Rows from block 2 of a small class-conditioned image flow-matching model, named by matrix and row number. Rows with one number belong to one neuron. Each number is 500 + 25 x the weight over its row's rms, rounded and kept within 0 to 999. All counts start at 0. Numbers have three digits each.
After each neuron's rows are labels from the 100 images, of 14976 (inputs lightly noised), where the neuron reaches its highest value: "top examples" is what is common among them; "peak on" is the class under the peak. Only what is clearly more common there than usual is listed. The data: Sentinel-2 satellite tiles (TerraMesh). In brackets: how many of the 100.
# fc1: MLP up (model.blocks.2.mlp.fc1.weight, 480x160), inputs 0-79
# fc2: MLP down (model.blocks.2.mlp.fc2.weight, 160x480, transposed), outputs 0-79

fc1.27:474520502490545523487498474466469513510507492498483501502524467522484504510484478518495537506503507498498495518543491564494488506474504497509531506477504522484499522496484479496521567507499479525515470541472446525482481448528541510503520515
fc2.27:455481488486547487487483476519493470490515528531523468460491549500474498532500515507479526490494491533511521522516489517502506487457465464505485494534496473455474502504503460457467449538454467469496472485504471498463525526470482501493553523
top examples: main land cover: crops (41)
peak on: trees (42)

fc1.374:532463504510550475529486518494486494455511507463505502520491504515472503491498506551470458488495497462498480489469512519517514497521531542506480512529519479540503554505516518476512476538511442508527493512486450542536502488501542481528498504
fc2.374:528491483536509539490526507490485493489478456484555519524487492502543489511456513531506472509481549476507503476479507530518475514480535496494520452500521491511494445510488487535474534426481498479551507469528542488501513509486488494489497489
top examples: built area (86); crops (80); main land cover: crops (50); main land cover: built area (25)
peak on: built area (47)

fc1.436:491521495498511530511504493469524507532485472509506533525496478492551517465501494510495512467467484514497488515510483487490502517447499505496478528487520497502483504490523518516518400502521513512509433511557498483546525451490500546503514509
fc2.436:488539472519508495498522500553462479525498502505503509537504535502476497463518533519554512487546493538494496459504472499532516490499514518487501499512524504512526500478444490479488581485509535489527474485508494502519493525496505486510492496
top examples: snow or ice (79); main land cover: snow or ice (48)
peak on: snow or ice (48)

fc1.356:495540499447525500491513511502516555507472484489539484507525500499472556530579525453515497491493491510471531508514520498484498451501549490500527491496491517520502503503480477544474515521487528517514445520495481507493518525485523566486528478
fc2.356:529441518508506537501493506490497474536516491488488502487498497511517502493445486514496507479486484497503483517506537472482512457488541547486480491437508506500483492487523501509499500489520506492488524548511487498507481491455520474483496599
top examples: clouds (64); main land cover: trees (55)
peak on: trees (54); water (30)

fc1.234:500457509548520465510526524482461492498521548477512497515544509504499496471517486517484513485516478473539480470488512507524519495532488491464456499524519522518505508485529507474476499475513493487543499509500479508525529477520518474537491475
fc2.234:505538478498480506505536508543538419509495509516522505506458487495490490507495535529509445510455499508468505523485498482495494497474473490544501469498534474522518446516519513491522494471543522477539515503489452498476498516484496437552482468
top examples: built area (77); crops (74); main land cover: crops (50)
peak on: crops (42)

fc1.323:497497479480536486508500517491487481500520480510493491528481483533473507481507524495467512475495480493475513499531491503496512509496551507494500552537505493515489484503498532537485511508466439520453472482514498512535524460521537515554498517
fc2.323:522527498480469460512509536571462486494497513471513488501481478439509456475426508449518490495488487495499473461524506532506502475460500466487490507483502481450470490490533505451517512443513492512463482470502508482516451518460468472500504501
top examples: main land cover: crops (41)
peak on: crops (42)

fc1.257:503487485578515544487484521502449489460529493510494506508478520478497450451479539507546540482492502510511517492488477496473516555517445516476527504530499520471510495506482492504496483514507479501517542447506510463506503483468509484514460505
fc2.257:481496506436508554503487538489545479460519469496510498486535515503501552544537476484524519526467517514503519512518412477505450460503506525490515475511496520475551498511466512532498496534502506489522533520522485506508490503524505493514470515
top examples: snow or ice (68); main land cover: trees (48)
peak on: snow or ice (32); clouds (25)

fc1.450:493508517487477538513496482500491520499482463469522510519457538469469495517506494487515535493532521491521531501463483487480499481487465529502496451486508516515490475518522512489474471519501528483443459496530498491464455506458446533472475520
fc2.450:484517499499485460500516482472533506538534491526516494517511464549490509507534528525537511506513490507496508523482562520509517505510432542523469503529511467536505519476517519498492500480534523498465509493510540524473531449538542496530491492
top examples: bare ground (61); main land cover: bare ground (48)
peak on: bare ground (47)

fc1.279:501474499494503470490458505512469445502518514500498512513511468491477491479494479531497484509503475496531520492485479519484493475479489517558505531490501516487497521493507529438503593509472446515501541520486541503479550498525519527520494495
fc2.279:505533524533499478507443532469498517488509489485496480508453516477493475513520497504534475506486490460512474500524517528532507514452514528462515495489500474510492476514487512505528451488499478475463512519501564482464472462511525563504531473
top examples: water (70)
peak on: built area (29)

fc1.162:509482513514477521523462527507490516467552524493479485522476473522514508472515476493509503515517480499495520516501509507487513490477483556529499518551479494520499544508474487483505528552491462529515538537509485531503455487527487489537509494
fc2.162:534468473487455529497468509480518519469507504482529532497499506525501503436465507482469509552483463461536472500494479488511515534486499503477489495489472489508479476499453469512483479486487493464507515506456473508539544527542499474485509464
top examples: built area (89); crops (79); water (67); main land cover: crops (53)
peak on: built area (39)

fc1.233:483552517472494455504490512480552525522488511482517505511500509479513526511528510506503500481467512512515496498478496531505482480492511497531464499460497493503515515532473504496515500542495548518535516510507508516478509490491551544494501480
fc2.233:475434512468511587500484541497551480519521503495497503493513473518472529497504493496497482480521498493507494495499500496488514497509491497488511509463498507472443508515520489513490508528498502490525471497485469495462512512465504487484521602
top examples: main land cover: trees (42); clouds (37)
peak on: trees (51)

fc1.381:501508509491538513504547538503481525516505493506511553569528528467469541494507480510490489514527530503482490492449510476511496473460449490480508472499516482485491486506502499545455524533528499510515500506526519492516519533492505501504521440
fc2.381:529502497508491526490503527535516472504512498520455463522477493544493520492480531498508471515498527514541517484484508465455523527470509501523494538471531545504530485517528495487561471470470436473485545517507490482528479491483511505493537475
top examples: built area (67); crops (67); main land cover: crops (44)
peak on: crops (43)

fc1.422:515507477518531519511506482457504493502527532468494484481479536528508508505527503529516500480517509509513499468497517492527484518487521521482480505497534473507484500462535494451496542534530488443483511481491473495525490487509495484541507504
fc2.422:524512486498514500508488468521492500504518513482541506460470483504486520452458526548467502495515525472504470500491501507480481493488503535530436485529512532499506492517503488540502471454561554531479482491503453518504476542481510469469507489
top examples: built area (67); main land cover: crops (41)
peak on: built area (44)

fc1.145:498510512402505458498522505506525515523482550494480519494518499510484534503531488529477491482473454505496504504501472509515531465510544544533482527472500496520514518490483484499504496513477513517512449552497491538497501484518507541534487506
fc2.145:466465504461522517498499535504605468488491445496496469493549494514518508509548466490531517512506504510515490494494529514491538508502471451487511498460506498418455521489491479497515502483500515492486514542486470517458514506507517511492523540
top examples: water (67); main land cover: trees (49); main land cover: water (44)
peak on: water (56)

fc1.3:519451523480473512479505507519476547474475513489466483516488528469489502494504472489542503480483552506475499471495502468517466472505481515479505554523481479511491505507495454487482489497503543497421512506490507509489495499504518541488474512
fc2.3:478500527483477436485483470508477486507494477537491517508512497525481522515484473545538535476535452504480488537459507458513564502471513515499539509508459522478552500504533502504492509498507504498461566527501510508502520484490507425463488483
top examples: clouds (96); main land cover: clouds (54)
peak on: clouds (96)

fc1.264:513524500501526482507484568510536501436503526503477485506503513475526435495518461479511486474499500517472488506509537505512490524545517533502533494469494522526488542514499498500467490486500507462485492482457506536533509468506527502502422540
fc2.264:488524526520529465505486465517427500412485532514488542519529502470504552488521535466473459446515462494470489462500511484524508499490448510513508488477514492475526521502494531494501496460463480490475483577529501508489484470483529546488444518
top examples: snow or ice (77); main land cover: snow or ice (59)
peak on: snow or ice (60)

fc1.457:487496475511483454510464528505525474506490524500514476530512509506463485485477478496514491492495484513450510508544493518538507529504464469510490522465535500508503492510474521502469527513466580478474511513474441482555481497472495489427496532
fc2.457:466487512518487479489519521518514561507504504510505515532506513500483501487540495465507526451507513491533496521493511516515503505490484515498523480504553525468456528511513496486513488512467532510415491485515489523528491489472530457477493497
top examples: crops (71); built area (67); main land cover: crops (54)
peak on: crops (52)

fc1.393:487520485477522534504476496507452497435479453512462501467486501522464504499502486434502488500498458477501519513507464455507485542478503499510490493537509475514525491506481504515517507504482512520440556517495478485524484490544515519482490555
fc2.393:499554529495460470508521486488479522516507529495460509499492499469504480515489471506549484504503493483499473496500538489538503479489487562514535502520485502433471473507442489509518500488527498485465521488506540518526486437516510507484487463
top examples: water (69); clouds (52)
peak on: clouds (43)

fc1.304:514498545531533503546516510459454484529520486509483486477492510518490490507517515518493506452489481490474516477470503539474513494536497541488524491522499483560478490464521480499520475556468515537504487483508506495532513534456488532516478532
fc2.304:513473506532487521486521524498505527528543513486456494524482510529452516513537490502534513457506451530471512536496458498484445467516511506487507485496520503455520506532499487498471462533452496503527438506516537503451514497498506522509529562
top examples: built area (81); crops (65); main land cover: crops (43); main land cover: built area (30)
peak on: built area (56)

fc1.154:522502454505509521522482470548491508521474448509540478498481478472505488460495483462477481497475523488487442477492509514482518514468477490476480442489530546522502522482536465566539457506557518539512520478521481470508529479506491494553529495
fc2.154:553536509514524492508485502508515487519471478530572549504486549513527473483501499466487525448448518482479546479519496554519487493480492498479459481485510455509514453499467468468467525499525492487493494497525509526501509525470505517428523509
top examples: main land cover: snow or ice (33)
peak on: snow or ice (33)

fc1.372:506526521486508497491481544486471532526471508494512523501482558484529498516520507491523481431517500496467494475471501497519493462508540512485517531450521519502491538525474495520449496493509541460500496480474488540534483479468494540455483526
fc2.372:521503483555453475523478525538476532550475492522487493475513482509497477487468479489529485468484500504513508534488510521537457518486544509498528484528495492454488467470501520521534494489501481502553490496539491493507497551480524486542488484
top examples: water (66); built area (64)
peak on: built area (25)

fc1.225:513473514491494501504530505482508458514448516512487506566543525502541460540527527506495460510435521506468550498514521493484489534494451510485506536454516530515485467507498514454480465498485526501493483548489464512493498501515475498498475531
fc2.225:566531490530486518500476508534456536527435538521508513509560512473501489515467469488512554516526488503497499527521531480484529531488496495501474466503538497527505491499530510481515498526477469513447465425533508498512516496518468459460480508
top examples: crops (84); built area (74); main land cover: crops (62)
peak on: crops (48)

fc1.341:492490497479487513505475505516517483505500554504464506536530573509503497508491476547521523513494522506548528467499511508561485509480497481534491510502520500491501495475495528533468514492534486442504497537484498473503554507554441495520475487
fc2.341:512535509528541513495452522481515526500515530523504505508462457528461490510524541539508495465496493506490473494527516504463511490501497534522471473499527517485526521522534492482504487493533506517483487530549510521459428484512510477516516501
top examples: snow or ice (46); main land cover: snow or ice (37)
peak on: snow or ice (37)

fc1.176:508491496522503508500532497465509524539545518503523481524521482522577505498492494520492501484477501501524501481492511541497472521441514499510518527515460483483502488480481472489516550495543494519549478493519457574513510471480475486531496499
fc2.176:477499483498511480516551502533485461516497520483484486526503516468463488440474495537517509516509457534495492497500544488508517482481493514502493471494476500495496531532538513491508436522545527512535467508490473471501521482524475473488491489
top examples: main land cover: crops (45)
peak on: crops (44)

fc1.300:500499522531500496513476514462497511499498493494464499434527484525486482526522496522490455490518527500476564502474521468486518511502496530500521483509502476513485527525510473547443517505536503418468527526510507495481493540490476498473492516
fc2.300:494486513500522476516469479534502522490486496485512487445494514479487479471509512511498570496522503495499451575488489503506489507501518463518499510472501533513525484494500467463508469485485529557504515507515506496446487473493499481505503517
top examples: built area (71); crops (67)
peak on: built area (25)

fc1.461:519505481488504470493501528496511482533500535480516450490481495500463506505528527524507473482518500494510428500486499526476481506490464490540493481467485496500489495502506500502521506525501493506499505460508486512501445493523504462484516526
fc2.461:525522519495468545501521489504467488509514533499533539524520531531519517517476524492466488462504541500507553470451505504517533482491522476489509516512490514554470516504508491498487492475466529522497505484510484447477510511482490515482507538
top examples: main land cover: snow or ice (34)
peak on: snow or ice (32)

fc1.388:535491495501508498504498531500503467481473486461534491528501455501495458488544477508507453479481423502493477496543508512548503503539523516509521498515477448510494497481473524500479521523458502480443450521505507510542483499489517554488504520
fc2.388:485534506463524483491525525499554517496497504517520506513468527545486514486480500496511536490510507489500532480518460496455532512520501506522476461495471539461467529462533492513546473452533515517466503511497516503499477513497525514478497480
top examples: water (72); main land cover: water (62)
peak on: water (62)