From a checkpoint of a small class-conditioned image flow-matching model: patch size [4, 4], 145000 training examples.
Rows from block 3, named by matrix and row number. Rows with one number belong to one neuron. Each number is 200 + 30 x the weight over its row's rms, rounded and kept within 0 to 999. All counts start at 0. After the name is the row's rms in percent of the matrix's.
# fc1: MLP up (model.blocks.3.mlp.fc1.weight, 480x160), inputs 0-159
# fc2: MLP down (model.blocks.3.mlp.fc2.weight, 160x480, transposed), outputs 0-159
fc1.0,080,235,194,192,200,161,195,221,201,230,206,199,259,213,249,227,180,221,176,123,190,205,192,167,188,247,213,206,195,204,217,192,180,188,224,187,231,211,154,210,210,261,174,198,176,182,224,118,247,207,197,147,182,256,201,173,195,197,177,194,262,183,165,225,164,133,190,198,198,227,237,223,174,222,190,206,220,193,203,208,194,248,203,278,292,174,181,199,186,158,158,212,110,180,202,215,231,178,135,179,257,194,197,150,223,168,176,214,194,195,220,203,191,187,216,239,190,207,206,241,176,273,218,217,191,177,171,187,165,261,218,178,171,188,191,273,206,184,228,204,185,186,232,206,236,218,212,232,198,197,180,193,172,199,203,205,200,221,220,228,183
fc2.0,082,231,185,184,213,207,215,180,147,219,181,161,180,208,217,152,208,187,178,202,182,235,135,168,205,180,191,183,202,243,129,203,149,164,210,204,209,221,216,167,170,187,216,181,213,224,216,183,269,138,170,165,186,236,188,218,214,180,223,155,144,211,197,201,167,269,218,241,223,190,186,220,140,188,233,202,245,172,252,195,190,207,220,233,211,208,186,217,201,185,213,163,173,179,219,213,223,246,230,204,213,187,182,169,169,186,179,223,292,188,235,201,160,190,233,206,175,187,248,244,239,177,178,164,179,186,200,226,174,196,235,197,196,215,222,210,256,206,238,226,192,206,237,168,171,179,186,144,146,207,299,229,198,160,188,199,180,226,163,208,243
fc1.1,100,192,215,211,203,215,180,207,212,207,242,204,226,200,195,172,192,229,221,200,210,155,268,256,225,196,214,171,219,200,247,199,230,210,213,225,190,184,193,193,207,207,173,176,177,210,215,150,211,176,224,215,162,187,212,200,196,209,144,251,210,273,217,220,249,202,202,222,222,243,193,202,264,216,202,192,211,168,224,184,100,226,191,233,201,210,136,214,224,208,201,176,165,214,164,216,205,226,182,233,233,228,224,201,162,233,197,181,220,188,189,149,182,244,186,139,192,186,132,178,137,189,251,229,218,212,193,216,244,205,222,170,174,140,131,235,262,210,129,203,232,241,151,192,245,215,200,244,153,185,225,179,218,240,214,215,192,185,167,193,196
fc2.1,097,129,193,174,216,143,184,202,220,187,183,225,185,172,185,217,212,197,195,232,165,207,232,240,192,179,246,182,257,219,212,196,222,150,205,120,217,184,206,121,191,193,207,108,206,179,268,241,246,210,184,181,158,217,180,226,187,211,180,254,223,204,232,181,175,192,200,162,233,204,185,186,199,217,195,179,176,232,240,230,308,215,203,225,227,207,231,219,191,163,179,206,181,211,238,175,229,154,182,188,206,230,224,239,232,150,197,162,206,193,183,236,195,172,226,224,168,200,152,200,211,189,201,202,197,196,192,224,200,229,178,162,202,215,204,201,195,181,168,188,184,182,219,188,110,159,157,251,220,178,198,222,170,200,193,220,201,120,212,195,217
fc1.2,076,213,200,163,251,215,194,214,184,167,187,183,207,188,239,162,222,247,189,186,158,209,213,195,253,196,219,212,190,217,202,207,199,182,194,171,195,196,233,206,227,253,190,217,258,224,204,198,170,226,213,207,196,209,218,195,182,176,198,190,197,225,190,140,180,220,176,203,251,203,195,203,235,260,226,187,198,167,159,211,197,234,178,178,164,212,214,226,213,170,100,186,233,241,75,198,185,189,207,211,223,198,193,169,186,216,182,317,213,211,196,206,190,237,204,163,182,186,198,237,255,170,243,215,208,233,236,206,245,201,154,209,214,225,202,236,240,238,213,192,247,163,236,205,225,183,196,234,153,231,289,192,218,195,239,218,182,209,223,219,206
fc2.2,076,178,199,196,136,215,166,211,192,198,224,233,206,205,208,218,226,197,196,194,233,181,204,203,212,171,233,235,184,187,192,285,233,171,174,274,195,297,210,155,197,176,254,185,156,228,194,166,191,171,172,164,197,198,243,217,197,189,226,191,126,206,222,161,214,217,214,150,231,215,205,202,215,187,161,204,169,155,172,171,236,167,222,167,228,185,219,208,187,173,254,191,134,153,283,223,243,173,203,215,191,180,158,206,196,178,231,238,202,215,177,218,240,228,154,208,231,284,228,238,131,203,188,245,183,232,227,187,195,211,168,171,192,188,243,183,210,210,206,230,240,210,212,192,247,212,200,240,239,206,215,198,195,206,197,234,216,203,200,186,203
fc1.3,067,190,206,185,216,214,202,177,289,226,181,206,241,167,215,216,168,136,219,236,223,194,228,216,197,207,160,193,197,202,205,152,182,209,212,216,130,224,198,163,198,300,209,226,206,250,249,199,170,186,206,204,227,242,194,186,201,190,194,186,232,211,193,201,173,188,203,207,182,181,207,174,230,215,202,204,250,229,257,214,201,155,260,184,181,146,210,205,188,240,221,191,191,192,227,180,210,261,183,206,198,224,199,187,175,183,188,264,185,177,187,215,195,198,161,192,218,217,182,232,232,200,130,209,221,180,240,281,189,203,255,191,215,158,224,170,181,173,238,175,218,125,194,221,154,189,160,111,191,220,199,204,275,223,191,190,163,190,199,202,200
fc2.3,094,231,192,206,210,180,217,207,250,162,158,151,195,242,183,206,232,188,212,239,204,194,217,199,255,201,190,187,236,172,174,129,193,178,260,217,166,214,258,220,206,210,191,219,192,130,173,171,225,197,176,163,198,257,202,280,215,153,212,177,218,271,142,197,181,211,194,182,207,157,179,224,186,206,189,241,175,219,206,178,203,184,179,173,188,253,185,198,172,202,184,190,214,188,189,215,185,189,216,225,168,229,215,174,234,213,189,220,233,226,197,203,211,232,161,188,137,192,186,188,194,207,222,119,170,222,207,250,207,226,206,244,185,160,171,192,161,204,208,242,256,134,189,204,184,191,275,125,188,192,147,185,217,224,158,212,248,199,194,200,227
fc1.4,113,208,276,190,154,214,176,210,268,211,188,246,233,165,195,242,207,180,195,196,201,238,225,218,236,224,244,242,190,207,229,222,214,203,214,217,223,210,193,230,185,196,207,206,201,234,220,195,184,212,176,200,259,228,180,203,182,221,192,181,186,216,200,208,217,201,198,180,221,209,208,201,219,235,262,197,175,198,151,234,109,231,178,231,227,179,188,236,239,162,246,183,204,227,211,171,191,213,134,176,197,230,216,221,210,195,253,153,225,125,219,225,184,171,245,221,281,248,196,221,213,191,243,207,159,195,231,246,217,205,242,214,205,203,199,169,209,181,209,195,182,176,213,188,135,221,209,191,159,210,232,192,90,164,225,182,209,142,221,233,181
fc2.4,097,206,214,243,235,225,232,181,249,225,198,191,228,252,176,176,263,219,207,215,184,201,182,239,217,147,205,198,186,155,187,215,201,215,200,184,163,141,216,148,212,181,166,175,160,229,215,180,170,196,142,231,177,249,222,174,280,175,221,231,169,214,177,185,179,199,199,198,204,186,246,215,174,165,240,176,248,198,160,201,244,196,176,210,211,180,183,217,192,243,191,177,203,185,202,226,197,244,245,207,178,182,204,232,247,224,182,99,173,216,212,198,221,252,150,227,161,150,191,229,138,203,240,165,161,185,204,211,222,229,234,157,168,185,204,244,187,203,190,193,173,188,201,213,115,198,216,165,203,208,206,179,146,256,200,182,160,222,204,204,187
fc1.5,106,204,153,208,160,218,218,198,243,207,214,214,250,190,234,243,183,132,192,197,218,204,226,182,192,197,225,195,150,202,184,202,201,179,204,216,178,187,241,227,223,291,214,249,156,151,242,231,214,230,254,181,170,157,203,204,194,203,192,218,198,207,207,194,256,196,178,254,242,184,183,241,192,198,219,216,236,206,202,192,254,162,190,256,179,180,186,238,217,206,232,208,193,204,302,221,171,164,232,151,194,224,195,223,192,185,151,168,160,219,202,234,181,188,224,221,174,179,195,282,197,188,174,153,184,224,233,215,211,226,160,179,158,162,235,121,201,219,207,226,168,217,163,194,212,273,193,233,207,206,180,200,188,182,168,219,194,182,162,225,212
fc2.5,097,210,198,203,183,172,230,193,218,160,194,191,196,249,188,216,218,225,197,192,217,199,212,240,208,160,183,241,218,218,207,221,190,174,240,258,178,223,219,182,226,230,198,223,191,218,195,182,208,168,225,208,191,160,195,198,208,145,159,261,220,227,232,178,211,172,206,234,250,246,181,272,263,220,221,219,161,172,240,242,224,179,235,218,174,236,215,178,208,184,174,151,193,238,247,189,250,188,183,247,218,200,220,191,166,251,280,197,215,202,195,199,218,193,219,224,181,214,222,203,142,179,200,240,232,200,295,140,268,157,230,219,168,201,166,229,215,179,179,202,150,227,211,201,180,269,186,223,212,216,187,191,230,177,185,233,178,213,226,174,132
fc1.6,096,206,199,212,199,161,207,201,177,167,218,199,200,192,266,170,185,170,206,280,185,233,204,166,230,182,167,223,174,201,146,181,167,175,181,221,258,239,151,210,185,222,230,275,161,196,205,226,166,226,225,193,166,182,184,160,221,226,206,220,193,231,197,250,210,212,193,179,221,202,295,238,266,184,226,244,145,184,181,151,220,156,197,206,240,194,196,186,194,181,226,214,163,226,239,157,210,170,202,234,159,222,226,146,217,227,216,188,222,207,172,234,203,226,172,148,196,229,206,216,185,180,155,248,218,212,142,237,223,143,206,206,170,250,184,176,211,160,240,265,200,175,205,236,211,171,160,193,195,203,208,146,188,190,196,184,199,207,217,204,224
fc2.6,105,197,209,221,222,226,227,189,181,232,223,242,202,190,140,202,177,201,199,236,157,254,151,170,200,202,178,184,196,189,146,235,206,204,173,200,206,214,228,180,170,172,198,247,211,238,193,226,203,204,214,193,185,174,202,215,216,189,208,166,222,178,224,195,141,222,168,257,187,234,219,227,165,154,192,244,235,193,204,186,184,213,185,197,238,271,161,203,138,236,209,195,184,145,209,185,203,296,208,193,165,153,158,168,200,205,224,172,170,191,302,181,188,245,224,198,206,218,216,153,177,259,209,144,194,177,166,212,158,153,216,231,130,188,175,181,226,226,220,156,191,213,208,209,205,208,195,194,211,177,220,228,169,203,247,191,197,217,153,188,266
fc1.7,108,213,238,225,163,198,224,211,239,186,203,203,200,142,196,128,228,261,201,197,164,231,197,221,150,243,218,238,247,213,177,199,187,188,152,165,216,228,159,238,185,204,186,202,280,200,154,209,199,248,201,169,201,167,205,215,195,198,239,219,181,225,237,224,189,167,159,202,190,157,162,209,213,200,243,176,227,183,195,157,198,204,174,196,207,136,234,222,210,175,205,206,216,208,183,192,246,170,175,207,167,189,184,166,190,200,251,153,210,141,203,157,196,232,155,253,223,172,217,219,227,150,207,178,178,185,198,180,207,192,181,212,239,192,186,168,159,126,187,207,217,152,160,161,180,177,223,294,187,181,228,197,219,243,232,217,160,216,237,249,218
fc2.7,102,186,201,201,240,171,226,199,101,240,175,178,209,127,237,257,213,191,159,235,240,263,201,183,209,259,217,182,221,227,179,199,156,174,172,194,192,180,187,184,202,206,214,158,195,200,257,200,202,201,175,233,204,210,176,170,212,188,197,191,194,224,198,236,162,190,202,176,183,221,146,142,174,181,205,180,241,184,169,238,209,165,164,256,265,264,216,215,148,223,199,170,163,180,198,222,155,211,174,212,171,177,185,227,180,212,219,147,201,140,182,205,225,199,231,239,167,184,228,154,171,194,206,215,184,190,175,211,122,174,175,196,144,223,229,192,170,242,215,192,180,220,196,159,195,205,154,212,255,190,223,168,210,204,172,195,208,197,248,239,178
fc1.8,076,191,142,182,160,245,215,178,197,208,239,142,157,192,232,217,180,150,224,188,212,203,215,200,206,227,178,201,152,201,236,216,220,138,205,200,198,206,217,231,167,200,177,203,199,202,197,172,201,213,177,214,201,235,198,214,167,196,152,205,208,178,249,239,200,199,154,218,192,183,165,180,177,208,206,256,204,188,211,195,213,199,197,224,145,240,191,217,181,148,179,186,282,227,175,199,206,235,204,206,196,263,239,197,185,225,312,193,195,255,219,236,196,232,155,216,237,209,215,212,199,174,202,212,153,119,140,261,227,248,206,178,184,194,171,209,230,200,153,213,188,226,254,227,209,218,217,205,266,210,142,189,194,245,178,220,190,247,176,204,217
fc2.8,091,173,187,168,232,191,209,199,184,168,235,191,209,174,171,194,191,172,220,181,207,184,227,190,193,159,170,191,204,227,249,193,202,157,178,185,278,187,166,227,189,231,182,219,161,179,176,184,220,179,195,244,141,176,204,177,179,189,221,205,239,223,191,190,221,211,249,207,229,162,177,232,165,231,216,181,160,188,190,184,203,175,236,208,294,184,189,198,177,141,202,185,177,184,200,157,214,178,196,186,208,270,210,229,181,205,318,190,258,203,203,196,191,192,218,223,197,211,268,278,213,216,195,199,204,211,186,229,233,168,218,182,197,153,168,196,197,164,131,250,182,219,214,157,191,189,140,238,154,213,225,158,189,157,248,198,176,219,184,167,219
fc1.9,106,232,153,189,234,184,248,196,168,222,203,117,177,171,254,179,188,209,193,195,234,210,185,197,220,220,207,143,186,244,176,171,207,226,202,210,189,191,223,188,207,192,240,231,196,198,224,228,240,167,201,222,232,253,171,174,186,211,185,207,178,193,149,214,180,144,193,205,169,212,204,208,219,198,205,197,190,259,232,235,177,184,226,207,189,195,206,177,207,138,177,191,245,230,172,167,155,220,209,256,168,146,142,231,211,240,207,202,275,219,180,236,157,171,205,205,152,183,194,227,199,171,224,222,218,183,225,168,195,229,182,201,246,214,207,229,175,166,194,198,253,211,219,200,226,217,181,214,188,181,145,176,221,232,292,265,114,248,206,223,224
fc2.9,103,231,170,250,189,207,94,192,221,208,222,264,207,222,163,237,211,225,217,186,156,174,185,166,216,191,189,234,226,155,140,180,246,201,203,216,181,165,175,220,182,228,146,203,245,182,144,216,205,272,205,229,234,155,191,174,206,175,166,199,181,209,128,221,227,183,183,196,104,187,219,198,229,224,170,212,196,245,178,182,201,198,194,172,223,199,228,182,215,216,219,196,183,166,217,176,211,128,229,219,212,171,177,219,248,170,214,189,125,232,204,200,207,199,159,170,263,197,197,177,202,221,196,219,223,206,190,176,186,159,170,194,197,213,163,213,174,195,242,181,234,160,175,208,207,171,236,248,189,193,189,219,222,227,190,229,147,243,207,175,221